config = dict(
    image_size=40,
    color_jitter=0.1,
    loss='charbonnier',
    blocks_per_level=2,
    learning_rate=0.0046,
    beta1=0.95,
    eps=1e-08,
    precondition_frequency=10,
    one_sided=False,
    batch_size=128,
    epochs=8.1,
    lr_schedule='cosine',
    warmup_steps=250,
    weight_decay=0.0,
)
Rows from block 6, named by matrix and row number. Rows with one number belong to one channel. Each number is 500 + 25 x the weight over its row's rms, rounded and kept within 0 to 999. All counts start at 0. Numbers have three digits each. After the name is the row's rms in percent of the matrix's.
# convs0: first 3x3 conv (model.mid.0.convs.0.weight, 192x192x3x3), inputs 165-175, a 3x3 kernel for each
# convs1: second 3x3 conv (model.mid.0.convs.1.weight, 192x192x3x3, transposed), outputs 165-175, a 3x3 kernel for each
convs0.37 064:527537517533515541508499483456493500506502484485479507494501512475474480464503560509483517501509562514463511513531502530484537478514533478467444547497534492501524525511546531458489497534491496506518564480453577553540517499505516489458492531484490540488529512505491530485482470531470485504478483459
convs0.38 063:513568506508562495521514506483486486485530487495499503474476518490500521482490496478540533480492492428554486552534449518497525469523531496469496493466496491522517486441521491540479482509523501518471575484502505535494499485512500475537471515471530559509504521515485512482490503512494477515505471493
convs0.39 127:516480455518491495495519505505506534543527517586538520498427516541514517541525538522433511448472505485525503546462541478483478526507488536530483472466548545502531496520466512512518503472503491533510492459516514479495519504484540475442528509516479514508507508489510522473521507475547530499453496514
convs0.40 079:494518497520516499528514530494494489509466497476478530488496478486481526489501522476486493503560486552477532490525535506554556576537544490507511485508455516480517509461512521484440534543562493464505500506500553512497501496461510546504510441493507477496529468484486501500508516466511503526504478492
convs0.41 109:475494504457505532463505543494495553518528521555495545457521536509513544505538534491508479456473454515526474539464510503504484459558535502487513504483523488508487503460533533473501489460494516521503503510507466516490447499537481488568463477542475470501516484515504464516504489492481514537506493496
convs0.42 103:504535527516523539470522526483480492460494480476526533477501496448502540489498478496483521472502475484467486533503511527452496519527503462463468541484491530475529448491478471491512457485490495478497452501484503521502513496524469484519472447503521509523505515525494477508504514506516522506482498503
convs0.43 107:506479479476479511487478484516503484518527477464485471537484513444523530515511520522549518484497541495570535544505510509516556499516513518483535456469492493511514478542544555488513496498528529486514515512526410541547508510517532493503502498513502501472504485516496489500490515471552526488451459519
convs0.44 043:527546522501543531485496514482497494529485502489494492457521505481519493530517543512500496499523544465515493570479520558533505503497527516468481549506490402488494545526543529524538528525478506496489502519495477536499459455492509503514491487507518509497519485505467486490477515505475512493561488488
convs0.45 113:483524492500480472459453476464503464502490483493443463492522506515521477486474446483506513528513511478507474522490478504530480484490476528512498472530499506498493487457446507485479521533478492484520487518473517511500534544511503487500477483469517532470498488493510485488519480485503491512496498465
convs0.46 105:463460517502512500478498488472532488466490473473507466515544525475491509461519486550460514458609478498491490487483514484515484495505467502525491485487497473525457517502464457506526524507477515491496508497512477513469552526538519504466471496503492481504508537474509479501547493514492490527492497482
convs0.47 115:520551453493460496493498469525491545483535499502501514523501514478509506520478514483456559493476465455478490475489499499480512513482494536490476518481485450499484492486537494471475527482557464503552487462510484475476498520495471491528495519524523520495503476471512488511514503484503524517481527479
convs0.48 048:497509508508522516514509492472446502497513487502492503510472528476507520462482531486518530494478502460558571516559548488491518560543547480492533516497525525533445437518516481500531537523548507522513557494456584501493507511478467481501502499497504527502512499519515511463508448504441489509488529500
convs0.49 064:490481505519543506475506543525499487484470481468515510536514513452464530520506522458494506560487478484538504467481500486537535558561586481539486492527532503490529457525461511536535510491497493475461532537512538515507518503509474494454524504484519503483524524520488490504498499499555518522475521496
convs0.50 099:493498527541497494497517538461503514453503487508517491501465490512572464530494519493519514488568433520531460450558456569545493550542427501474480494514507522464527503488500469431492556518539484523571517484500520468517497524512489479498530457547508486528512498535532515489523488505467461470457542488
convs0.51 164:502514477490512511531480473497528502438455459526541524496528532528485540506528481535556531495508486496553501520522543506498490477435527522471495481491507527483523464494507556520513489505530487537506528501523527494515457479494522526487446495531474491486485493473501485502509452513533523490476526558
convs0.52 042:502509534518535506505500507459503504489489504487521501454461505455525494484529522504529517494532507534575486507503537518513538532541507457486533508524502450508474475526549488485540556511495527496474552470470505508465453482495477506506517506511485501517530498500497524493489476483483524521487506469
convs0.53 042:496497496532519536510529498454475503501508503490464501501516479486506520455481546489483466516468511497515555531547520495469510594520534509479541493526502495505482478514513556490538460537499497505511562520455525519487499479472438483484508489490537503436533518529454501457512497495489473517515494497
convs0.54 075:484491511511502519509525539486500515509495466490470529498498471505482540499490528535386505493531472492497551425495523453514529557548552520478526488513462487492527494480452511479543476512556483490491503529495558550510502482483510499480497504499492503489525496518447517502526523482513486553486493446
convs0.55 044:532509514513519500476513514464512508529518484466503490451502523481475520511529520507473543473564506551471501544535498529500499523507487482519527536498518456560484533526556505509494561540518555493491489484474518494491461460493501532525515461514533495514506477487489496484478504473452508526506509492
convs0.56 061:472532551493523528488497481520476436518495508517503495488441469490492451477492525510504492525494507508497498492515524522480507491513501506499477512521510485487485450505523509489515498503516473531536468568475490538535501509482469522504489503496517540516508481521521508491463482517480463486493516438
convs0.57 050:520553533497524532472489502498476496483491492518541509489483474448525501515492524509490472512516552479536519546487493555528513422506539480521524512536560452458467516543549521539519533544505538539503483493471496503486471501476486493491512520510481535481494500484517475466505529498459499507488529469
convs0.58 073:508485500522533534469470548480487485490481512518532527455498547514475483506508511542496551531517437462530523498504522520521508499500568489533470503514498492475492535548455501516514486459528538493464481489524525510473477521486487487493457507465487508471479494512519510519454503480508523488454529513
convs0.59 087:488510528522518521515532494477479506417512492476476479505471501493522540507467512500500478524458496561505513502520555516522527552541496457493500509484492511527518494455451460529513513516545486464528502509513518497484475528509487503504470499518515479496504506525493487506468495536559441519512539459
convs0.60 111:520501468527490510522551517522474522507549521518529513498488483520500510546554509492499489501460515478490486479476495522477472510493497541469474522505469499518491551454483509479453505543501510544525525477488491506490492539520480544545544517526504500494525488504498532541519468525503504485450515520
convs0.61 078:480496510541532488511508511496454498486474550487519520484512481481501555522512487535529516509516496545528496467594525535533452537543471480475502474502485516480558480470461464520507531541557463464495535472483516496495486503474490516500504469504509456491488517485488514472542467468495506493492491512
convs0.62 086:478485515523517491472566517524527535435494492507500535509497495505518543527510512483484455499506494521476504513511471479510510516573500483513498499512493504520524470472508501501452597476550424461519558508491498495530514528512500515512491463464443485494508479500498491487492504497507461498523511483
convs0.63 092:478515524450490483510525498481419485521525527490496483450458486496512531518530465488540554443474524524489494517503610546530499439456496491509490483503445458494486428500540498535529476511543558499489509541528476458486485470502467517505507517493516527511491500499485511504453494485521527466488520487
convs0.64 110:485517525454501516486491470560550533544510482464517499493494526514505517472574513450466474531528475503504470470479443454492520460483527551517508456510510532490505468523491496468477525491495522476461490548461501515517481519543452516529479499519509491510517503498475464515530507481502550516497514557
convs0.65 107:497486535499507486499525486521489479494443536513518473525537440529474537507511472509545508450550482533512482525567572559499521477466483546457480470504477545461456520505511439546533513475445499542521490514550538447509500520534476512495495479460484519487533492492492514522488453528489521459513510520
convs0.66 117:470486475483453459513483487469475510556495507508515551491460505541522521549536564515524497480478456509498497464492520503599534539488522504473444488513517508531520511468464527500503479514570479470492507502530525533531505518523520524503554561516512493503483504490475495495539487525509503525509517519
convs0.67 065:490528527499535518503545508476458547477480519522527504428512530498515527473506542517514503512495520483542544508541511506493494532472529479447554488536505492518433493492521476509489560550520511482489574442461513523464503508499470493515494485491530494481490512484503536465490542489504513529457509544
convs0.68 066:479525537492496521530514489541464448514501502511530518472494474443524494539472502518560472483488514523474484489521572475491465550489519515524500572519507467508466476530520495513524511529515495540504544520512427519517506491497492523504507464458478533503505498488526511497477475507504481504545477464
convs0.69 073:446490493523513532484504544483485495483468500532493544512494520508472500515461489474503527554466443474501550425528512535563485528517577470527493487499522530509470476489459482494543537494539483546533548500487541528482469534516510478462496494465494533478539491538495531484525523494528454520471532501
convs0.70 074:470505522557514539540542536485490504469478515529492496495487500464531520465502522465510519523497403482524521462497525575524473605523516485507507500503480470537457498439492526484526540545510484517513522468459541475456500479475500473499492470473490463484549484497483490475488484504524476495468494496
convs0.71 046:510542521499539505494499505466488468503512513477495522526480492489471504492507529464497529518499469508515571536553546505435469537546545452482547499507511494501482484542530509514481508529561473509494526498438544525480501490464470487501499496524503509492519491514523496486498490496483453513492524504
convs0.72 122:519495546491515511497506486528499450535488494525490488507478499528502520469458535471478470466575508459516515411457519434571544470530464462483534469528544508504518494456517519472535447542539418508505553519503484496518495467493470502483483462511502518482531487490498516508496503540518456466490492500
convs0.73 083:506520534487516488509485535473525477534492510532500510487534508491492512531525510500522510517486489509542499474546483536520505505541478529506522487502464456529468519501537545480528557537452500501547469480477516490533445525466493490500511449504484496500479506500523502516471506475507540475489495474
convs0.74 098:471544503463538522483502533528478502426470495524506475434479509507523495458512523490519545501522526448455509447536535436526499510489507481502499525526438489496523520483531535454534496528528509482460557512460501529478501500486509487505468500455485489543485519491515507511523487511497529520481533479
convs0.75 051:499507507516524530486499537495471463492503487500518491476502535518475531518486537502509536517505504524509504507541519524501494524499588506491497553522445495530520547534463497524501458503581483504506524498522472512483500494477492516487478500477514501469497500527516494517458508479468491516502486527
convs0.76 108:499470446509473476519518513475507499498518514487499484480567479466516508505452477528499480484476506483498533489495449474519528486491471485525548474491492494504522500520489514472528486463523493523502533509524504464518467497515491499491458443493525481503504520523542513550487473508496512459495501495
convs0.77 055:503518495514518540462511526516475482508484488502534492478481533509490515519467529506507533526473526500523519519518529541517506533509577490490508537520452501503545573534465516524485479523581501530499542490502494513476467532457503495479483515428513514462504503491509500486472528488489502521496472509
convs0.78 076:529538530475506521521503489454498457493504485476481524496499428500529522540493525506555470466531485472483544593514511550535562455480492483540522495492539492509541486481523513543512464509536511503541539536497429456541533481507519516491481469482477486524488508463527504494466517504491457489494516449
convs0.79 098:476498533470530511468516509539468513486493467512496499487472490495512505476458502516438495526512524450479540392444536501503536586522502496558520489523481531482501493420535505502509473535539444494507538457536498543513500552510502512487443515536514499520506513467499485501535506488484498540452519487
convs0.80 106:464486469497501501488512510515533492486506499523457486486508493493512490528497519507550488500490425502499535525507479440446479547509520410490478498515517495520505491501490491493495470537493534529537475508467521509540488477465498520511467510489517509494488496512501535514513531506529531493492479504
convs0.81 095:499479470495509464549509504529519516483522525465485520500522490478464518528517486499508499534528480513491477510481471570512521538578438512468521470477498483514527494502532535488593510508434488509509461494502459456549478494485521465505494505506455498502530493503492534485470490491516515482482478513
convs0.82 053:499559521487501516530488499516504476491529491503496506478468461497545488520475511500509481484491494502492523513519549548528523500511491527490497511546532468490476473529565480485490516529559539557464498488473484498494528486462463522488508515485480530521486517499494528503507472472462503511512521475
convs0.83 121:459504501489502479485515552467479548524467523499544541495463466517494508511546559482520517528544496514487458523520485486530476491495480445532527517502495509489511488487513444548494481524474510530488450483514475509508471468440475462519567592521464549499460475481495482524506454480527534522501496518
convs0.84 077:485480519511533544496509494534458446472527478521525483541478500502497496509499492510444545508506488473448527401535535499541535517452537506518470497531487518469495475507490471478497493507542492545503482580510506553526478514497495503477453497465515556500510491511494499518521482506496497485499524499
convs0.85 045:496489515495533521509522526445470510475518495505480484479466506480522530495493528511504480503492528488584483529557526494499536564541520460494548467509489466513481473494541487464526565519510549505499530487479556493453505499512454498517495487493518499499516536534496518457492474477506493549490539466
convs0.86 113:516487508478475510525495501478535488467526507488475529496501483493525499497441616488506491502438547509475530488553483565506485501545498502529533486475490495550492489451466504506502553516482500519507502526553495530541485470487515469482496529458491504482474480481507514500466509470506482497516495512
convs0.87 043:531547533510533507482500501493488506515491507511497506486465470439497485504500529556507456441524544494535540520528563524461511484502509493488536533527533471463435515527562498517517530551532490525527465493462540547531467487481514498518487500494499559500513510489510499454481486512460503469478498500
convs0.88 119:506447490507499511494464506493485486498485485475476519486543537490497543507485551516482531514555467493580494533545494490529475485499456482438479487534464504523493509500500487449536513522537489503504519551485510525464516543517492532502489554526496473500436503500517460487479489513501495516512495548
convs0.89 125:502499492484482499446514553504454500460455517458514494515507478480463468507484544510500485476466506518509514547530519521464549449541544479474470471480540519466561554476483454457508458517585521548511456477500491540558513506494504451506498487527506488516497470485483507497474550508562492500481519518
convs0.90 111:453483494480526491498506495516521509469511537498464504482489489506502537505516504479537489487435489490532463460519554511506531513421441486496510518476458535494487467473522520534518477530458506494487486531544495472464542496513484558522462488510517502496509529488521468481560466506490492442475512541
convs0.91 118:512486463499484476529489472490502478482534515493431532488506530470501470496474532527500498506539465461433557515478488489567429515491515515489504506498490511511509461545534498479419486481589508479497450553494467475515487487469508514502464502547512495477469480497539506502520508496478502547502488471
convs0.92 090:500511520506533522470504505505494447539515516512497507517490495490516456507487484496476470501527497520473551445493526500496516511504531515500465512527513548476504508497498486506503453574522486531516467478527506530505434533487502520463469517469500544496536489514514515517484510506487495486483526506
convs0.93 128:464476486522470484496486523514529527493526483501490475509508519505460505532454488460540487519508502485494480507451567529595443538533476495499526491556498477498486504485478496491547478441490525490522485529555528538452501478523551470484468520523508494494488495490528497490490482512509469541515498481
convs0.94 064:536538515490542513478444505464494510504499486479494526471484520473517475501491529502444480498522585545490500538523479542528528503490542511491507528530525466455476542558555496503499561531465494535453488458471505517518462501486486482497509508509514500509486496509513496465493484484465523523511534511
convs0.95 044:536548535492494523496514499497469493504503476489504498455483493504497529529493516534479477454505538451497498568521534541535483465463500507519537533538575491486481480542537467542501538567530556541485466500488498529494508479507495505533507510490502544514477505464547515470495522499481487456494499459
convs0.96 110:507502479496454459471486494487541492522485444523442488556546508535473440500476507505457503486511502540500443482486460512490542468518560551508515511473521536465566543493492518505442465498516499482468464530531523533588507469492502474472554495507493483525533523489512498493501522504496507529503484493
convs0.97 110:517501500477490533510493525496486490530465465510486495525523471513509450478554518489498538513480494473531534517522473486518483543510476492409483523494499491468522481459496534462469493506478500538489514517472531515467548508477537478496486484514477508517496463476517540493464521472528522501477498444
convs0.98 125:492517522495513521485494479507523494494501516517518487505498495500512521460504530553516520504485448485492523510526536472501448510523521489517502564503482485471468568486493521486522500538492446491501579528474465454456495482506486487574490492491502512472512509513470496497527477497452506515465529555
convs0.99 043:540518518476554523481492524464490453502464494477472493465483495471485497508473518468551531536510501483493564516525509511478552529539541473471517533499488450485508531567466519480475480541569473494476513526508510534460495480461463526528486512473485525503496495507472496491491565484490458509521501498
convs0.100 106:464502498491488500484491492520499483489480471480468437484460464495491470481507438497472491505508523473518491498457486487499483490514511526510527562534517496508494511478505503463468495498502507497465514508496509491485509507504507491482512476509536547535564538543533491510476443461465471466465482467
convs0.101 125:529501512523520501516504510492498511445486524482485482501494527522532489506517515495446528525523493509493529551508476502516554514546433489521467484494483481498472540502522508501489542529472506472457492561501489511532546543507495515530518491485501533552489514521478519492460538522485455456519486510
convs0.102 103:529534476524519453519479480515510501520493484484516528505525522478508500500485468518470505526525486493525507510457550538513476459502501510457503466518467537499487510493507496438502584526494523480461508539542481510483501516535497552561485460489542498515501479487521509505509504477517488462508465505
convs1.37 096:478514497508497520510527509502496448531504476486535566531498481529521495525517512487497502511485506471477541502466461451465487495453473511507534502521477470511511513513503580511493503515476453484482542512509505512503495482503528523524524491506484472498533494502507485471490513493521471502527483512
convs1.38 093:527477508498493498519515512523489477491483478518514559488491493526498481494477520510486507500542509453481519493482498539418546436494481518477506489481498508507490507548463564482494540496507516498477487482469561504466515513518498509504516548517483515519518457482508464478475492456500458479501491539
convs1.39 115:528501502464490502515528510513496485513523525513500513503477501546541518552566596473456496496523503482508507486491484504469488501441513506486536532511493491518527470513508476489547498526531534451493499487504498534546549500510551510512545511512487475467491471502515519550516479521505518524512514478
convs1.40 098:534547524558497509521522524489509522505503475490473531497518470490509515495516520514547507491455514488525475455537495527524395488455511496531476526465469499511493488499491511516475481479516495488509488496541490495505501498498514526484518483506536468505423454466505518498487472521488540502561476502
convs1.41 105:492500502518480543524526583498542484482489497471495518483503495469480539462491552504494470536504523466497511483502501469494522553489511492507470522456462481482487486508542473513497475544538481491495501489558496520521500540513493520577537520590459480496481508559518477500537494507522530502536492457
convs1.42 096:524511557492473533488485517476482517514488541449507496456455488441460538440477509539558500534474499490530509529559555562581576549517525442493459457478470455471479508501497472503500494489488489508494519520544476489499504526507518544499500484485481510503515499503501507506498493512553514506522453477
convs1.43 096:539481475468496504506488469515487478539468475485509497472501479485498496532470498482433500474511528487447506545534535518547493528489510488492513478494534494526476445465493471506476529486453459512490473484530586545449516506513497503464507494480508492514474533507512490538465518503467483507460465496
convs1.44 094:514510510516490546519511525514517487531471442465533508505490513500493494507513509477499462560460530506489524505503495542475466484512475495500527505511521506500539478556498513477506537516512473522508543547490539562462497465496515476490499504513538495520521496528525489471552559482490500507448517497
convs1.45 121:504532521485471481422406430514509483480497486438453492509508505488504449442453431502473498486522462474516506513511467522497492526498488471498511492520553517523498517501488515489515499509482512523476515546518458481489558535489522497450471448441507492449485470446470460462531489479492492485474486457
convs1.46 096:466441468501446480460498486515483493493505484482492488498552555468515521432433471534521500537482505517539461525506507494481472511471495480558516508542533487504526534547551503487567515478448522507523499509511473450471551505535519489498509507457481516507462479526475493500474474506486506523475496506
convs1.47 099:497491479475502472491424435489517497515501546492529531507498504521521518501531560502510491538509499496526521495456480447525485478516500490510478507513470513513489523506480509562512478542547576502488505558531472511523482479459450529527464474507498483466553543532539538514509507487500532496542490513
convs1.48 089:483529540546472503499546456521479456466517555512520548507494488519510486485526496478516542517462505487518471491455528480531503491565507529520473499521536495503483525486462497497490487451507558524458597541505461483473512529505497487522521504467478535513510513488479495495472481510452496502516535523
convs1.49 091:497493520482481457497497523508528492487534544485482505530477490479546540506501522511493490475468482487516461485490560524512452490503450489503498515500497484491511557489486529472480453495492495525466501466525528487461507506478507496522518517526503505503519513515437501514474478493500498470495491522
convs1.50 104:503510525537498545514512538512499491486506492481459486471490476480485464483566490492496543506447503481541542491518473574511492496493493498468480493486483483500492466526421512478507475506506468557560492472478463528555509504530520515516535507501493514483487508503470507480525489510513535517500469535
convs1.51 091:517497486457476469504468489532496505534492495509475514500503497481490507515471509515474507481461530471491473484401491512546530528492525504465500495507508494510520489497519496472522485532497498541481516490509462478454506487514471512525522494520507508504514529483497517475501490514511494474517533523
convs1.52 095:489520490502502508527519498535504425474479482475474536506489456507467516496535494507446513521514561487496555499492455515476491476479479481486488500478494519498504517531437561476466499488473486595515542465537481513467524487495505500510509468502482517494515548492478497446474496501481482501513513528
convs1.53 091:498495531508508514494514516492491477473529526520519537545495522470547491506484512501570506511492529510490519533466537458481440521528460472494539475499487480479485558518524481511512514471511577505508534480486486508486504514487535500517510500505512476510511483499488454474513491482519503525503517526
convs1.54 095:506545515520495517512530516476498540484567513480527502510508456515514502498501524517535521514493546491491482468544533498518480537483508483496469528478501511500523466434479474550461542473489574390479549481514506490450489520519508507537517518495480495519443466464494494505489458524502514537477549487
convs1.55 096:487492519500510508518530512502505479487527441499454572511503472529546464530499510454504480490502550494504509526511495517504504452485474524494521528487502508505517516522481546508480523523459507495526543530464587532533505487515494485467477522525495485474515511506492507473492508502459503523478462487
convs1.56 094:504507506507499538538484507508456485456458471506543511466474473482507517461491482516469481493507516497507452476489511486562475507498517469512493508503519505498502540467479506453476534502470454532470478435484479552510487504491491479493492479480516528483512489489468481493504515495494489491481483513
convs1.57 096:511500501472483521484520465541461462485498456513500551496516493500529491508466521462439492495545504485522496501506502483555453456499489518501511513514509479479547532481473532459543523522467497544435476509550522499472500485480522451518482539489482524515549490530513491514516509501474489484512481499
convs1.58 088:504489516528473511523513520504539466525512494490541503525527463530500475480530481508494520556467480487507506491511525519478528508461513517519485506515515499500482542523507515504451449514503487477479550554510470492504488464518470516486496494511512505486522481504475505469496486502563497474499489500
convs1.59 093:496551540527507493472482519537518506475510531480478574535523472472519532459479497515531498483507502506472514539455398497499561544468504488487518506530507495512528511474473498478476523482522579572487426448519475518493487464529477488533521510505482522501470466462491508474498455494516519482479502538
convs1.60 112:500494492512495504550558537502511524530522511542526559513464439502522514568592555514505501500559510537501504502503495477465501457477509482473466506493461525508479481493436502518495506529488502469504481498487494526493523546513479486526506525529495473483537524510584612553484534500502521487489530492
convs1.61 089:516490504504517505484527513474460497481504530483476480513485521487499521495506528526495536472486512476498476482532522451522485495491495472537509512486497514503520527460472488500540506467539541531507510513530452487455514483472518521540489473510533488493476482508481453502507502510489510522505514508
convs1.62 097:544469519496488525490521525485506474519472589470481484513480493451487507524449519475507508505537472511508499508486511491491452472497441516538499488488472511491512469529440469491489550501492505490531469483477516512518558527543496519489505495494514506459463474460465493477492511500528518477515500535
convs1.63 096:467493526512511529510503479517500527475501474497513545522507504494471510474552533505520507472507489517517495450474497448469529505504501485484476487508520510528499472481504533460521485490526467484538468497496581473454488481497502512505521493499516508511458497528531543512528519515539503513511517506
convs1.64 107:482513501492525540502517508487514538485498539467496480481474536466473510511509518489488481510506455525496502454513521418523501459459489478473445499502468499504479502476491468517518526517525468505519496439526499526537487549540476521578512511550467485552461491534473516535476507503546508544555487489
convs1.65 096:485523496509473533515484516519513485460495531524525478532468491463515466485435461499512515503473516512513466492529512440476519505476505506451491512518494527512493526474498451484483446490441491556505490438515446483456512549481489471491472498501484495497506485489489491466465476438489523481465547505
convs1.66 104:519509486569496466507517474510491527509502485499501517474456480491466468516551530515514500518522471512498499527503553569525490520483546462445509454486496493507503444449473476511502508495504528426501433493474540527544545510525510513521544513548490505492466477458498502495480488519469518499515487500
convs1.67 091:507518493531520533538513517528478463463483544500518556504500500500468484460494499444544527508540500488491519496537459525478528493475437503516516493519501478501497537510481546487494455519498560558514528498483452532486503511476491520513505495519515521521491549527494488501474510505466521491499502506
convs1.68 091:510479516493496481552513497521464505508472518498511515507496507530485478471466489519500485505446524512483477489528505490487459444547501506491503513485519518509485483462482561484495463462516460492512497481394562474562524489527483473495539522492509509512507495516491462481445557492500461479476501545
convs1.69 097:495527506534509484491491520492538539482517513532511561502548449502490524464532508509521495530491509501516500426483497531493494483478503554525510469483518513504519523483465506490484480465529525472482588506459457455532515525480491481521502502506531521471469479465466470516475449526497540492513511479
convs1.70 104:485462483510496522489487516504496480494503541501476507479527543487501503467489474500565559518479503473477539530523423478500492471485499477496505481497500522485471530528467469513473487470478533514449495489551456480436493512475507546485490497465516477508515490481506463485487483495486509484503522519
convs1.71 097:489492540516520506518499499511455486489500487513530528519477503523471485509526486521522506511504519518506500440500510476487504456547524501503527490501494505500503534461479484470534494488509581560525519490501468446512489530499515495513476488495486516507498515495457480483483464514487543490530489526
convs1.72 097:483525515555470511498494533503492499509531501542495512452492499465498474505491465521496553540461513505538472487515461526519497518518503483510508488504456478506516465439495491496499453535449500421547534507457448451541509481505509493451496504473484545521470501503454492498491513485532562506495486495
convs1.73 091:498515502511476521512537518498515442507516452493433512539525483512525493512531514499454525498508523498506538516482468484486437468473479531488478527489514485483495475515496562537431486471506528431541467523545520536460502485484477482498500505497506485466513552522501493478474496473489484471478521504
convs1.74 088:457512521471511525501480528523493495468553511471517456499458524489473498474479497503564543483471514448517543516485494473544508501525503486509509500504488491496492495465465484505473489490490489467466530522463482572527484511497513525483496506505511476495528516500445503488492502498495485523514525460
convs1.75 103:511504548539518495520533487483518505534537515530502529515502454532492513484504501570504480476484493465523499502458533461507489480496518498502498477499510510501480507501522517531501515523519501483502517497498503538574510457528499520468503536526505501479492511486449486499448473508504485479539507510
convs1.76 105:502472498475486487477473479527471516481520479462516519462535511440488531462430486507469482498508498506531471512475488525529463485514493476509502465490519502470487486542469466502512491434455465496497454490553489448486482515489476502503456467453522510521506512510484485509518472474496476479487489478
convs1.77 095:503497498537484486492497496473538485505505514531531512512500469512495521528523502550481470534566484509475559481474529500492491510484484494505518477481514507511484526514476529536531534519491551462491555572468457515530506452536524474491510528496504503507500520465460489510486490535463511494564477496
convs1.78 093:497497511492490541520505476470469498524528535515519476466499507482458524493495443490565521477472491517521505521492507483520469464496502508508470482512531509474502475484515505476468506543520456510537461389480593514497479525500487482520486495492507509504517483525548510469539519487485505452477523501
convs1.79 093:498468507495516475521484499509501468479491562511540439510498465487492506475494500488524541488530442494518512482563527474481493514506481515473521468509531499492533511448500519442517452526508466476535507485440448464534469477533493505492515486480470504489524487495481492475519528517517532509522493493
convs1.80 101:508492498516481479445473499546533537497540539484512528457460427474511504491494519489496473563478494510475492462466496476519476494524516465460473491464487477504534487488426516497473465503524489477472498532492464528492509500500491526481494487481532529479506511490474492474538540521556485527526474511
convs1.81 098:508459468494513474524499485510512489503425534499510472520507522489490542538473529506482470478509485509506500501491532498511562503502493474497486515502513460505519517540497504571506513447464488451543527490567505535460493507516485525530485503493542497510510516463477497496503508500522492493521477507
convs1.82 093:466479503493520550539518457517503496505452496470522521520515479492500491486500493491483526516472527546524471483485500442494456497516497486482481533503513502505510494457499529487505438474516468485507539431494535519446488517482520491519492528522482490485515533526522505498495479512505474520494528498
convs1.83 117:492494490502530530518513519498481467504521472516559487488466516550501503552575559544497535515469481511487499431476466467468491491523516482512510509519520499521535534460516528496519520503545513500532507525502568518554475448466498512509526513518511517511509528524545508533519538537495482515532517493
convs1.84 102:508496481544484478515514488501534519521452495543585490490501491494477495512488491564530525514456536514528502499480511446521495514491482496490511488514508485463464532447551478507494475530490540462476502467548493487478503505520522493519526513520506537507482470456451458481455518493506534518550504514
convs1.85 102:520498522492533527527535515521463498478475520440537525517533510532517492466514489489450568495498531510535454498506473476488501537523458486497474488502504495508474537488479513498490478507483574568477489514506486486461492522487504515517486499496477495502494484518487451490477474495497491504456550505
convs1.86 096:503521495483483496478505460494469493477507576482490532453524551530512496464480514466574479440506484483500504478481480497492505514497464508524471516525520504492481515528521468485490506485523453522518485456517455512468521499474520505505476529491523539539481499512532455485490507489499521504532493548
convs1.87 096:469519510523520515538504500503486465459455489482542545487478469502522489478489520475478520531538509505475501530490491500460518475511488498514495515513518438527495552468465471480503463520507490573503560459532534526531510512494482494484513508504495519517523540518503481473488512501496433479505517518
convs1.88 081:470469440500470475523576501493499479487483442449482493446488498469485468437512537486472524526429475473535531516557486522536548588494522487507455497499469496492466445459495475539487450507558525497493493503535445522493513517521483507554513501544482506518442521533475476499517469528490503529557491491
convs1.89 096:516491533515520519544500484522522546475512517489498474492469496507504508505504521550491456519526532525456466525458536491464459506530526475504517493483514516522518477471546489521509517506509441419483508450553462485473472508488523491486504482475435493513503519513503512508505500500479503502544509486
convs1.90 094:507495470474507579538483524482532543512507499496480471528452486490508488494491478548510509521496480525512494476487499465483562489561466472451480514510437515513476527482484509467505451510484511508505462525516493486483522537512475482531507501482512494461490522503533523539460521484530511520535496494
convs1.91 097:486496454545475481515483481447505504465515490477480495430520527487469510463523485454551513490470490502471501534527469482520490494538506495514495483499512511506493390518521516514508457507525466472489482483490511526495513503504514494498503529506515508473517508527498519493523513522489500535516475508
convs1.92 100:498518518554519510488533469498482483517483500511567499509509465474506478510483476505511489535516482515504507470511514454522477494486504499488502533513485483500502507469451490515507498523502479468482538497499466434500513469542515490476518498473512500502490472503472482494470507482464527475528517490
convs1.93 096:465520473501493450483483482488492509517530470517475453517534513494525479451526468496492503493477491502457584452496509568490501528508465501548498513532518502486481504553504497486543491486494559450500430518484489504536480494476529482487477489470498522517489500513461475477465528489481468531504534522
convs1.94 094:518500522480514478517534494514515493504471446443525581498505473536484505461523510451498505495557484518530540483508497460491500516500500499501477472474510497509491524574491549470496517481497477535513601550485485486556473496534483488494492491493489493498575500520476469487449464480542435507528482502
convs1.95 095:505512496508480495518514529481491515502527473533480552483511476497490510507517506454521440518513490522511536488550472509473508467490438527524474468515532481515512465521446531521518558473481471524479515525496578504547481488528525494504515533495489530499493447521499491467488497535495511493490471451
convs1.96 115:527503489517503457481457467501535508561496481483484472529516542587496529519515466562494468455506527512516507408470482487456478468503485512514529508525520529503498484512519569523511527516475472454526437513523552501490445449473496505455516522504463495480463456469482438464503502469519484476500479532
convs1.97 121:502519514518517513522491522530501486534530493487519478491508480578530468547524456449470495525520514484526529497502462500474476507468497483506515495515529539517509486490495519515458504467491554499482482498493496515489519525498526485454486445428522504491535512483518484483524498515485465490519456537
convs1.98 105:486474492458499511511518518512488484464506565524508476535513510511513472534463498492511521530528491484459441475470483418519536482494486507501479545480447536503467564482501499494501536494479509518494528466450468531536479498498451518561480533577534492492555525524527514504461482478470482556516470462
convs1.99 097:485523513501520499542537482519486494508537498504556562536513469505481523489507510534523532458530507515545477485455436478472477499522499492499517466541486507532514525494467508506501507503479528477475526494504491538431484491546500504503513491532500505493459497502466450509474457519484492489516499513
convs1.100 128:491503488472476478452432466498519503508498494458493480477499471486468417455475454459492473508495486469503495536485470542504481534497528488505516484537519514551492501492501497500487448465459455491488494480496496472458534509485529493425506473448524518481479479467471491444537511494520498476506490467
convs1.101 092:477482482493472483491502500497474531479464526494500492507504489499492462498449442482512525511496527513507500508515541524533500489512495493504472522488455498521481494456442500484492454472479477508504508427510532493475481510503488542498483497494489515519520500505506483492455486502492502494490504533
convs1.102 095:521490493518493467502477477487477511516490469499497471520513511472496494469521513532541489517467485496510510466518474539492529460411482472480483470487483490517510496488464459543528491520460491485464491474525504561508493521512479493505464469524503501490508514474526533505455469521491495510502525507